A small image classifier, trained from scratch: depths [3, 3, 9, 3], adamw at rate 0.0034.
Rows from block 8 of a small image classifier, named by matrix and row number. Rows with one number belong to one channel. Each number is 500 + 25 x the weight over its row's rms, rounded and kept within 0 to 999. All counts start at 0. Numbers have three digits each. After the name is the row's rms in percent of the matrix's.
Before each channel's rows are labels from the 100 images, of 14976, where the channel reaches its highest value: "responds to" is what is common among them. Only what is clearly more common there than usual is listed. The data: Sentinel-2 satellite tiles (TerraMesh).
# convs0: first 3x3 conv (model.blocks.8.convs.0.weight, 96x96x3x3, each kernel summed), inputs 0-95
# convs1: second 3x3 conv (model.blocks.8.convs.1.weight, 96x96x3x3, transposed, each kernel summed), outputs 0-95

responds to: flooded vegetation
convs0.34 100:496495522460508494486486475509479520472485568522478473526483542473474474466493471473520475477506541520480463436491466471523467515515490470494484472505468500510462487484475501500516493468516520450512470518543501487523507481504488480446464537466480478476493493479481475480519509488515467518
convs1.34 063:489494511492513487445500543522502561482510506474483491519530491530466497495496522504505484492568529462505540526531484511522501498517516502496513465517534522534469533445507473531498575506534510491489518533506487490468475526487534512466497518519512492485510516444489484507476490460515489517

responds to: crops; main land cover: crops; built area
convs0.48 084:526516489475484552473530537521513505527539463497496507504485480504537493497526496556486520479509483494458498550484496544495525480494510514484511495484529514498537477454535478517505503495474524526495504550444504507482528519496456512461502472513517505529493515497539547509510531516523535445
convs1.48 107:551468458529514507496505431481540474533568501521500515455505507498539550506517495490472527497454492504511492496485488478499503467472491506503474541492509503503537495507489497457504448504489485507517494497436482521511527507473473532494526456484498536496512485535492482502516497522505533474

responds to: main land cover: rangeland
convs0.53 083:531522492481482516489534555511513475495516479499495507505480469492516482499513509570484513496467465488480509547494502529474543487492508497495465496485512483498548496461521481498495504468466482518505501553432506521475513474493453482451503466496498529490500519482510549522512490514518540444
convs1.53 101:515473446542520495520504416465542475539572495517498512477498501496528559503516490493476519505453501511502486490495498472504506470475486500501507539502511508504551500508511487469495453499479472501520503496449485529515525495487480532495519460500497545495509487552497486504511505526506516488

responds to: clouds; main land cover: clouds
convs0.6 082:492471462530519511563510465473457478484496494519509506485490449443437491510494489471519491497488473467495488525502520488478477528523472471494475512506510485541470479496467533499478447489473489482511477485481539537477489502522496446494465492455481504488513453526465487490497485503487480495
convs1.6 069:471498503496505462482490508518500516487525489498530514508562537510483476439478478479493511525505478502478533489473536514479500544488469531524522514490491484454508499546518572479491492476489508483417527557498515525488477474474490491482519512532522510508495480510485541495506482503519497527

responds to: clouds; snow or ice; main land cover: clouds
convs0.39 085:539473537511517517513498486527465497512488500518468482547494484421464508476489456455506481494517518497489482509501470477529450497516498478452507441517500492509470469505468514485528496502511507474509478495474506527485503500511483479513471479445483506524542466554471509486535515500503467515
convs1.39 067:564535515505464500511501488518462527470490520491496509499506485452478463498508498456477500509552514497475507481506492494498485490498484491497535472497483482484466562459518522484503525465536488495489481476511487426502496496511449476515450510542507490492485465491493450525464512467500477479

responds to: trees; crops; main land cover: crops
convs0.70 098:497446494482491505486477443496439519498493485495487488519484484486445485482478484450484450509511515501460492464507460472520452490498498473488499489488481499498452497500473493467481432436495501479503484492506501516490484492487496458492444502492476482517496505513497492473512515498491433514
convs1.70 064:493528530500417495451540514497498554513510516489511484570519502542471462486524518480517499503500508518500534440499516485519513491516501512503514489451497518489455558491519530523518526481510511502466511516478526490513515514540505452469490493489507515492490517463489467498489512484499467518

responds to: main land cover: rangeland; main land cover: crops
convs0.75 130:526528497491480521485531558517517474511531486489493496503486494514545492493516522566487533503477464502487503540504505548475543478487511515508498477490524490494548493459550483494511527496487489532508507548435500514471513498488451513471516466516510525497506519497518543527510496497506540449
convs1.75 103:531473462557510495488504416471553484535528505526491528484494498499546544513508493493482521506447500510508479489491496490503497470460485498502497531488523513494532509504522503460507437497478487498507498496440481528523525494472475537497524465498497544501514498547482487506514500527499515480

responds to: main land cover: crops; main land cover: water
convs0.69 088:511491447456446467481508491508516529469524506454499504504491475522492491485509484508510480482461457540501513520476487540465504533460500479491447501450521512487526498499534455536489497483493485497511489479524484461528515462460502479481508521518491492465488526433536478514477489510521498500
convs1.69 088:516493443498565486515521480484489541498488511511500557458481465519483514496483510527474468485491499503518490480512427492489538499502505485493507540469505541523500479490531489478533517508509469501551482489482441556516523484493497483504522470497491492492514473552489507470543518516504506500

responds to: trees; main land cover: trees; flooded vegetation
convs0.88 122:536477529516514529515500476524455502518492502514472478546502489436479504479495473462508467508542538489491477478505479469549458493515494481471532453514492486512466482506461515488517481481509534477515473499478511525500515515515472487513461490449489507543515479537469523486520543499519456507
convs1.88 105:530526542510417502495494493510489530479479528475492517502489506452493461509507495449486498509548501507473511468495519500496481490505489496495481458500502499494476567474510513494510495478530496500503480478500496444502498483513468488512439492554500490483492448500496459547459506463512472504

responds to: trees; main land cover: trees; flooded vegetation
convs0.3 124:521478503502502524520476457508466503528487502504475484526497476435487489486508492467509469519557544464514500500526496457554474514503501489494563473497476494515474503515446510487495478483499542485511473478490516509496526527511474493518459500451500509557501474527484504478503547501526471526
convs1.3 115:510508565528411509469492485511491520471477519483485514526493499449521453513491502475501482509555496504477495481497509504495483495499486484501456469500503502493480549486499519496516477489515494499503490493509495429502499469503469515510449496548499491486479438509490461543472500466514494510

responds to: main land cover: crops
convs0.55 075:475527475508506516546489476494518487534510462511519498459519500467516459522546487486520486492526537478485517556486492489532487503507518501485527533476504493548504505491470529558480481460497518511470527495493541470507489554516508505490489494469529477537457435501491464494479524504479524503
convs1.55 074:453517512459517463484433488512522497488481479511519494549524519517539482446460459482525504546491495505507480521483483522505504552492457478531473500543507478464514486549493516472504483452490512464485509538504511498503486473467531515488505505469508498511514504508502523505477467507515537533

responds to: water; main land cover: water
convs0.56 087:507445478469460488484456474503444536509520479469492503498498500545455512495504483469462454505504506510503482484485478511511468470464491490491472497465507527483461516521522473468490445485522498485492481491528479469482491493462498462508450511521489487504469537466524471473474508510493458532
convs1.56 103:513509496460491502532536486489468561487456515506518498515476448512489502487503528539513415476496499518534492462531465509490548509507507458479504506472519556509483494490551499502554524540501494503524470475486493523524499498525508450513513482492497485498529498512488503463530501505503507494

responds to: snow or ice; main land cover: snow or ice
convs0.54 088:510501506510549506533522528499511459508489504534510510536499473467463518518510511516529491520500505508514514550517518485506504547542492486509491492532486475576516506507488558515495472532473505518519534514505579524532481521550478478496490502497500523505477553503460527521474505516490501504
convs1.54 162:504496494498502463489471491511508495484486458501537504483541541499506495466470460480501515542500448552474501503472510530457488504502450524532503500511532500471510493535509531494474487464498529469490551548508509510453471471491541486474498503490532500528511523501538536499486453503534505529

responds to: flooded vegetation
convs0.36 072:517506461483496479513531504520520484464489512491509518554497448495489503498513481503575480470468484502487508519453510494490485568495508469489448496498470503507514508476479494556478494508480497494540488496536506498551508438502464484480506520494495505479482526449496531505463499527528497481
convs1.36 067:514502416543562515495496457463497528483510511530509471419480470512501505503496497511468516484476497531490497484507505467500516473470502504480533518478487489505503521505521514463522517518486489488558507487502446540471521503481494505509472484517510517500504484570503516499532505526503482506

responds to: snow or ice; main land cover: snow or ice
convs0.77 060:503493493550539524575501494510499484537508482530521513515481503473462495530520489481532512504504495506484475492508552507494479478534476497486505521528507496585494495494491556548529476502507510512522498484503580521489496531555501460513501511501505515505470530519491512526508503500513479495
convs1.77 071:511497494498511458480468487520497505452489479504544511474515546509521510445458460505497507537523463525476503495487507522469496527495472508520504501501529474456516488537531560473489489483492507465492502563516487523484480454481528479490510500480535497514530508490509556486490457509539512529

responds to: water; main land cover: water
convs0.30 075:506453483505476477497460458512447516524529491485507516521486490559466524507475490473478491499500459533500467446499515544473483475486478487492486518478533503495463520500556488489506474499512481483511492451516493461497504487490496470507483516537480502500473569477533472492492497517517451487
convs1.30 106:518521485461496506528522488494474549489460513502520481486467447517504500493504521542504421479489494520531508463543460507492551505507524450474485499481507520511488493484570501504544509533505493505524469466492489543526511495522508467517527488477490479499530503512482517456532509499498504490

responds to: clouds; main land cover: clouds
convs0.40 133:484471479511507506515493481481464497496483482509483476501443463471438474477482459473491497477496515469482436496495481471501476463510471452449496474504478494527491466513458510475485458483486494461490462501490527521483476505512506443477469483496455485497506492519481490504515495482488458535
convs1.40 079:465514506507515483459496532502487531482509483493524501488542519548488478459481472485476521542503489516479556484492508494508489499496475529532526506487483504473487519547506556485499506453489509478439546561503521510463497478483521464456495519462529525507497526523477508495486471499518471526

responds to: snow or ice; main land cover: snow or ice; main land cover: water
convs0.89 075:537495518500511542516533499537490528459512556520520527521494519492496504514471476507502437475493513530524495446430497492532500513514521445484487510507510497506494514501499504504526508465507505431506463482512508479534519459508517472464470496464466521468511494501494531498536507532522508493
convs1.89 071:530494458485510511560518494473468545526474474534527453454507499469479487490499506517418498507512498474490445501501507495514513443502500482500518546510506539487543537480455479487500478488488507518521490472489519516499499540495473480509475489543499506492494497506500539494547500516489526497

responds to: water; main land cover: water
convs0.28 123:502442501501488485493459452500449531510528476494511520505462469548447530506474492479478472499491473524491464459503496532479490497492485476488495513490517526483467516521549490470492461528501487479510475469527484487479491488492510460516471516541470497496495546503546468486483495523504444511
convs1.28 132:531519490458503500539529497490475538499475518507520486509475470519494505491498528541502426471489506515539518479528436510498549505504506444470499499479504540506474493482587497497540524522507491506514472487485501525520502504521510448510531487469493492499523512499490516449515504504507496492

responds to: trees; main land cover: trees; flooded vegetation
convs0.45 106:542470530519513530514494476525454506516492497515468478543495486446470504475494450451499471497531528494487475502495474475541447492515492477453528448514501486508468476510470512483520486490508524474512475489475505526497509507510470482512462485457485511536523486544471515487524533498514457506
convs1.45 086:542519532504439501495503486512483536483479527482497522504496499461485467499515488437482508513543506503476520464493501491497479481503491502499505456499499500503472575464514493490503507477546494500497481472495487446498497494508462478512434493544505492483490462501497456539458515461511465491

responds to: crops; main land cover: crops
convs0.17 095:523525500482473538473530550511526483518531478487487491497481491508542486482517506566482529487495477491479505547492493550485536484482516514495511471487524490487552480468549466494504522506487507534497511544441490498476511513484449513472515461508518510516500504506521543523511510494509549459
convs1.17 098:536464457540512496493502433476541493548541501528498526465495493500541552506516498493483522509455495512510488486490488484501497459460487499503492532486522513491542507506515509464509454509488490501513502503423481521510531500474483534497525449485501545502512497542487488502525496528497526483

responds to: main land cover: rangeland
convs0.79 101:523522509473483469484519534515513469497469537483501499543550469485553513491517539526520492531457513474499520504516494475516515522479540507535461494484454468479508510482471479518481520486473456534521532525508474493530492473478480536484508495486542517474490515447469529502479461501494529480
convs1.79 117:523505458562561497474499465431496504544525503541496481452478496513503533514515497501485517490441512521486499478505506464504506498445477499490547525494493489504516525508515516461499495513471491498525515505489462557499523516468486509498482482517500530497486519560497505502516518541487481516

responds to: trees; main land cover: trees; flooded vegetation
convs0.8 121:539475530519514532515498475525457505516494499514471481544498487441474506478496457457501471500537532493491475496499474474546454491515490479458529449515499486511471483509467514486519486490507530475514474493475509526499516510512468485514463487451490508541520482543468518490521541501520456504
convs1.8 102:536523535507433501497500490510485534482477528476496522505491500455488465502511489439486503512547502502475516466492506494497477486505490498499496457499502503496476570469513506494505504478543495500499480473500494447501497488512464478512435493549503494483489452505497458544456508459513468494

responds to: snow or ice; flooded vegetation
convs0.14 089:534449534493514502492497492540465497494490505515466479551506492422469514472492448454511470484498504506490490477488457480518461500516507478455502449521492494495464460518466504501536495532515492480503480476479488520495491494502487482516470482453494483505517459541472509474521501493490459525
convs1.14 050:574582507551525498490493519520460506485482521492487516513489470480476481494487496478501522492510514499474526523531476506510488502497489496496543483496458487498454529450533505500487562479544484491510478452493463469506488501504490478531463497486507475504497514482498460526463506477494471479

responds to: main land cover: rangeland
convs0.27 120:528518482471466524466529548524512470509532500470476477490498506511550480469508517561492515495485477494492506525488503549490542481467521512506498463474527490472543498471544465501514521492492505532493513533456477494484521501472433522464507473511523526497491512478507528519497506480511533457
convs1.27 104:533487462551529491480498448462540501562528500534496522460490491509538541514509496499474518503429506513503475490498503485501498472443478500499509539485519510490530512510526509439510484498491492498513500498441479527516522511461489528498520451489503538503506508534485496500517502536491507492

responds to: main land cover: crops
convs0.92 122:521525498474481516467527563515524466505525486485483490495483506514539488486509513564481532491476467507490499535494506542475541472486513514500488467495523486483549494470545474490516529501489495532498508542437489510470517497488438512474519467515515520494500514482510535528511496492507539454
convs1.92 109:528476465546511495477504435477556494555536500529491546477489492503539546513509490494479518508447503509506482498491503490506498473458484498502503542486521513501537509504524494462508455501483483498505498496432477532520525501469481532498532455494500542500512493538485487497516500536495517484

responds to: snow or ice; main land cover: snow or ice
convs0.47 044:490476526526543535539478494518514490527480517525519515478511517460481509536519506480513495506542519494517507469492477476517499504533502511509549519527476462550480517513473550530525504504515524520483520485508551536519518540550545497519520479462517482527483438510469483504488532507515474511
convs1.47 046:480506525501497474458475448532502495480504488501517571483546549486496507482473485484500493510514472500483491522482509522468490511504480521513557516500559470461507489518507561491471519497518509488510529536513474505467475493476546529465511497545518481517513479471515526502462472508523472513