Weights of a small image classifier.
Model: 3.13M parameters, norm batchnorm, activation celu, widths [48, 64, 96, 160].
Training: adamw at rate 0.0034, batches of 64.
Data: trained on Sentinel-2 satellite tiles (TerraMesh), 72500 training examples.
Rows from block 8 of a small image classifier, named by matrix and row number. Rows with one number belong to one channel. Each number is 500 + 40 x the weight over its row's rms, rounded and kept within 0 to 999. All counts start at 0. Numbers have three digits each. After the name is the row's rms in percent of the matrix's.
After each channel's rows are labels from the 100 images, of 14976, where the channel reaches its highest value: "strongest on" is what is common among them. Only what is clearly more common there than usual is listed. The data: Sentinel-2 satellite tiles (TerraMesh). In brackets: how many of the 100.
# convs0: first 3x3 conv (model.blocks.8.convs.0.weight, 96x96x3x3, each kernel summed), inputs 0-95
# convs1: second 3x3 conv (model.blocks.8.convs.1.weight, 96x96x3x3, transposed, each kernel summed), outputs 0-95

convs0.60 077:494530517461530541532601510499480530439511508551544561528470469483472494532502467535519438461481538517465492444445510482522464528533510420490447540495464513545495504444463530489474496411466494440536452556543533532514568431540508442423429529477446536462469517441495570471532505562553525468
convs1.60 093:560480424589502512545487443407522485509563513628478471423486481473531554550521481497433503505501503501483446520504536474472506443385480498504534538546511490502566551506416502436501464517502506494545525510517469500485527498438454543497456483537491548482485447545501507531509499571534511492
strongest on: snow or ice (80); main land cover: snow or ice (74)

convs0.33 139:514517450419432506440518512529527483516533496447453467441529536496591424440529513535478522475483484523487519546461464562500525483438555552504534462438540500447522469456557435530522557473509491551454555508478443464487530533439453573425525470503569499500493482450541493491507501453489549445
convs1.33 096:547484465532529472438492503486561519593572481559496523452480499515595549509516496504491500507370512515497464522500525504507493493403470472506503559489539479465517520527537553377515511485512501504513488507428466571523515558416507544520550459454504545510524527514456491484546505571487541490
strongest on: crops (93); main land cover: crops (81); built area (62)

convs0.84 074:470512468472435474531456474499515486518527502471488476449552571428569444471535498432532480487480521532485504527499458479536473499460564520495516480429521493497467484467481463603527515429547486518454513432493478416498500550460534540493522489484560462474465414430489373462527467454463500495
convs1.84 074:429524524449458462421488534553539487500512527529439526489464486476568492522482513512490417488476467462534403559542511542496504540485483466530425508554571466520533473536477527466550495467506511496505534516549441505510480487466563521475557534514483471519515374491496450501601494567449542522
strongest on: crops (78); built area (62); main land cover: crops (57)

convs0.95 093:520485484556553580559548493500483451569512480537499497509511451480454493512534498513491502523541508493488495603535533540522480486551484486494548490546527460614508471496518576504492438524457529529511528508433626589512499579570464475514488456505515550547525526578450530520497532494502500481
convs1.95 144:504488491491497434485451491525512507469462449498564512488575567515501490415455440468516539569508427568457510498455499532431472512507435541559480500507544510431520486557528566504470481436499543465488567580511508519429458451490577465458498496475545504540521529503545554493486431501558505542
strongest on: clouds (52); snow or ice (51); main land cover: snow or ice (48); main land cover: clouds (35)

convs0.67 100:465436489522502492549485385470434567490512518519542550515493470530431540540495447426492407490504487531473488424504459511504433546507516468484486561478506535503381546524517511497470428479514480474521484476550494470508460495491552463493414520493501453492489524514545475403500507552480443529
convs1.67 097:515525496443476511598565501456471619516464537508535412558486468551487516475510553541508406477506507532549542416527450501514568496507507473474513483445504566482450512486620512490552543541523497500473457486470537520540506505559509420498553490487497500490529508469464497429522517492500488511
strongest on: water (68); main land cover: water (61)

convs0.85 137:542519478450444533435532569542536467517540503449444450480508520502589455442537516576477522477489476505490515540474517561498555473448544530502515427459535480448555484460558434518530542494496518549482532541443454483485540515451395550440518471496553527501480514453509532522502518450524555437
convs1.85 110:560480452566537489457497446467571508608555494554496548437477488512567550514513493501464517500381513514504468504495519481511496476411473492500502568471530521496545518512542506394516487495487480501517488496387459553531530531439486543507544414481500559508516504542473494496533506557489518482
strongest on: main land cover: crops (44); main land cover: rangeland (41)

convs0.1 114:555460519529516543533487455531426489563480495518456472564497483404469500478504480452504464529582557472494479499532491450578452501522488483470578432506485468534469491509438521469522460482502553484532468489453532536502540542530430483528438483424495525589537479562448538484531579507552443508
convs1.1 103:538509580518333501476494485517484545457465538465479534512505509420494442523508492432473488510585500512463495455484506506496478463511469490498457440501503492500465590477505505473522463483514497500510481470500492403498496470512440500509403493591504495471489416500496436567453508438521474508
strongest on: trees (88); main land cover: trees (49); flooded vegetation (40)

convs0.68 110:495484452549528506601534452473428448494467509536526520498519436421398497527522504457561485511491463447510490569515531452473460571533457486510455541502496459567448492511430545523471409488448479510529493495467569543469489495523485426477439475434502520489517442537434506469513485520480499502
convs1.68 097:470495500500505440482474493508520528480516463498550520533592567511489460420476452469488526558521459507459544495452551528474495557482455559550554515489492474439532511561545620468480472446487519473363534608505515544489462465470483482481537530547533508514484485496483570490505472509523506528
strongest on: clouds (59); snow or ice (46); main land cover: clouds (45); main land cover: snow or ice (36)

convs0.35 116:548487507530582540578538515547500461549512511561507497554548484466477515533538514509557488518531517462510527508539557506546496566574518506511529509554481474611503505499489615576497477516494528533541538496484626565534513547580477491513487506485536553536462543504448537520468523498523496496
convs1.35 173:520499506484493422499457482530514492472482446497556513474566576502516487427454442470501528566500418554456491509454510540423470511506416549561497494500577502435520494554511574476463477447503543467491555581511504508446452460500562494455500502491545490551526518493548537494485419507558515547
strongest on: snow or ice (90); main land cover: snow or ice (80)

convs0.94 106:518495510522594543567538538499518432524498497565497483526524458441476513523515509525490494510526525462527514544508565507527511481588497484505502489567467445615531490501476613507481467540456536528501541506486626538522521543592462486528506500473516556524447531498420518545462522488524498498
convs1.94 183:509500499490498431492453493525512494472478434498553515473569576503509491440451441471508521564501415569457492511452511539421479506506413545551496499506564507453512481555505559492463477444495547456494561587514515509438456456502556484464499503488557496556524521510557549492488417505564506548
strongest on: snow or ice (96); main land cover: snow or ice (88)

convs0.63 085:524505471560525491603483503493468430498473492528497497486503464419469474507470509505462534514474461463517513556520530489480523417528492492505443521518514437633503489486446563490534461487462467515488510479453635586462503490554486485445483434425503547476523482486430507517552475501483515496
convs1.63 097:493484501495503429450461479555523523469485472497551560490593599508509491448453461452501535541526444552459501491461535535432475503498451535535519507489589514453527493547544601489462481461491528472473559580504469523435455455466575499453510493527538496539509510508532553493451433502545497542
strongest on: snow or ice (51); clouds (50); main land cover: snow or ice (49); main land cover: clouds (39)

convs0.76 077:507422484507489463497395480470458451520483476483472470449488554458466479469480532462433521540443431534512491546572490522438494451486464534525443467495537448511453453514506496491548445533472415539464518458464510526463448520496494502544480465483507496452522474492452377491478422467430444498
convs1.76 038:421532511454532445431461456560527481466485492499540551488540574431468505462446462465509506525510500479474498471482565524434490524504499520512571513510526462492532469538501523498443545505496505475444504563528458535469455493471496464473531497648521504538511504523505614511436448504550431534
strongest on: built area (84); crops (76)

convs0.38 132:525521453453443515452520547533542464514539481449455465454504536502589439450530505556469533464489466515482507548462526571481540468448534541492524441459544479460547474456568436524529546507497512555465547524444462472490549523460408555435536469504555527504479504437522510518508516457529555425
convs1.38 103:552459455554520482456489469486578511596560493544496554422476485519582551509514489504464511513393515511507469517492530495513498473422475487506499571476538517492543514514531505361520503497498493499516485501394459541528523539440499549507551424469501554509519508522465494491541500557493540479
strongest on: crops (86); main land cover: crops (74)

convs0.74 122:495461541484493497468469455495425528477479498504494490526435509504423497481442417436471485458496520524460355454480445473505427419493452458411483496492492508490461504514487481433515455445483485443487459517510484506463437500478530441454446476520438468492528510504504467481534492501465408554
convs1.74 074:560543493494565495372544559516469570505521511506477531517534521643460481513525540498479493483484511502521658489521508502518504484528531486491578508509499509563393533465512462496483561440535516483483500539477473509477502515513523460468511508447531525517504559520494491485482490495504427483
strongest on: snow or ice (82); main land cover: snow or ice (53)

convs0.23 079:500498472564532402573446499482489441434516501526501504504462499480446479510453501490499531499402428533520493511486542525444516475531478492498416493528553485601481482497504553491528497482494427480511500453495594569465489445564495473443504497511461518421517547464481475526553402501471495498
convs1.23 077:487465511512501440391477488546523526438501486500535598516584590514514480450451466469496543528536464528465499499471571524444489508493482527522536512485572487480539487535567578469468501482495520481465557569506416535439454459442551541458502500550524508530512497496515549496429441506536496528
strongest on: snow or ice (54); main land cover: snow or ice (53); clouds (49); main land cover: clouds (37)

convs0.7 124:563465542529520547525493459541434506536487507521461480571505476395466511473494462445511451519572565484487470475513470445583442492520493468458557430522487479521461484510433522473529472476511559463523457493464522544497534524522447481529440487415487515574533469562451531486538573506540435512
convs1.7 111:547529559522372502498489483516480545461464548460489530495474501413494438510501490425481493517585502508455526460495521500494470485510480488493465441505504498488460597458516517492518493470552490499506465469505496409508492463521449481526403488595499486472485413508495433575438505438524453505
strongest on: trees (92); main land cover: trees (64); flooded vegetation (32)

convs0.25 087:488452447555531497590533418456431476462479505535520513499500441410399490518495485436548478498478459460493482547516495459458443583533465466494467517507502478542444475516435544524471432498479486477500464466491536532477464491523496427497442496416476490472524417541441494466498471508446468511
convs1.25 071:472500507480523446493476513503500527498532472499540500548585532508466449427474461475486512555503470479474541493452547535458522576479450554554548515491495471416516503577519589471492495473483519472352517594505562539515459475464465475476528535546539487521503434486464568495533474493526492537
strongest on: clouds (63); main land cover: clouds (49)

convs0.42 103:537551501477481545453544606513551471521546471497474494508471496514548478483530510598474559481482450518469500576493510568468555465494521525487490456495548484487574472455574470496524552508488489552508522578389502529455515514496423509465533440522524526511511533495532564545529508500507582426
convs1.42 100:556439438558514497487511393477581474562604502537495563463489487499549580515516487487471526508452502517512497497483488464512500454453485499506479565490523517501569502507522485442521410507459462500514498498388469543528542493465461565499558428492501564495522478562479471499540493553494541472
strongest on: crops (70); main land cover: crops (62)

convs0.37 093:511496465398419476452494489542513481501538494447497517455516530466560442448516491494502495459470471555470535524441440541503492518436574522482504475431566498440491484445530430574532528448505482533469517480477426435492527532446481543418495476484559463493481449423525453460499497496482514444
convs1.37 078:554490468497571477469501522543552511542582498574470467426468484493544553526518498522494495502453491507480427534485565503495505506389498495512516542498531473397504501520504638408528545522519506518502481517480515595510530557445510527516527477490501526495506492509472471485572488583503542498
strongest on: crops (81); built area (63); main land cover: crops (63)

convs0.86 115:465432511513495486527484385476410549490504470511544543502476514522411529535464470441472451499502490533463440429502442493494443490496489484468519562473509529490395538514506501465490410424494490463498475493517487478476442497481555451465419489506472452496503510506530474425531506541467407514
convs1.86 098:512524492452446510574575517464469602524478532505540395571484489570487494484528547532504427475480516538549575411525484500524550504511512487474515475443502555490429516477613515494536552526512496505461468500461536509547519515574525420486552487488498513492529520451483486449518520489488456505
strongest on: water (67); main land cover: water (60); main land cover: snow or ice (33)

convs0.43 060:577523465446475569477528582526582533513522472516526541522501472516562460508585514601504534500483467518466553612490486570488548549512555516511470487483505519491558468466550483558519560489463470546513506573517499509495473500521511523445549488476532500497495499473541563510496517547479601446
convs1.43 123:572445429563564528513507417433538484573589492560513471411479493496543584499518495494474528507437499526504497477485475449521498444425486501500506561477495513505531510498494513453515437508473465516551494496414462543508559513455473535499512419486489552488509498607485479498540526537496537488
strongest on: crops (83); main land cover: crops (70)

convs0.5 047:524541499553544471547515454511485396522479484531504511486498496461458486518517497517496537489481478468478464548466524489491496437540459495482488509544496450604506475458483572462516463474460511503508511483417619617502501517579447480399514437468509566503533491498426524524532500510499513440
convs1.5 086:478474486487488421465466481521518496469476449484562535501583549522493491431457452461516547560523429561451514504462527548453471510519443534545522493520574496445518489549547547510477488445499544469491553583516481514432447459482611486461508500509531495545512535484579550488470435497542512546
strongest on: snow or ice (73); main land cover: snow or ice (69)

convs0.80 100:528540499474467556452550595508553476521544462484481489491476496526564486484519512610451552482489464488468505572489479571473567459481519525494516461492532490476585473456565454482506547524478517551490521571402484494450518521486425519469537444526527513529494512514535573540523521489514568427
convs1.80 100:560443432562509500494509388470568490585575506545483554469482496493546578514530491483487536510427496519517479482477493481507497447444481500505481556478538531489570504513525506462506414510479468511513497501385468544531543504464461545497544425478491566496516477565476471497541492562500550466
strongest on: crops (77); main land cover: crops (66)

convs0.87 091:480475496545492511543529426486469533504497516511540551521557538562514549536516454418507466495503499542460527482518473520530411581499571530478536550479510515486374542524520505575521496522538479524524533448533486461547438541492543546526467503485560477477521512538521515367525509545454520525
convs1.87 092:558534499411498503604557481496459560495419537502540371579467491551504518466502541509516400495493492537540509427525487484493539502505500484484483492487543562464494511507590541449580484517499481494490446451492541516562492494552475436520502498502496472471523441490449492481558518478488519507
strongest on: water (73); main land cover: water (37)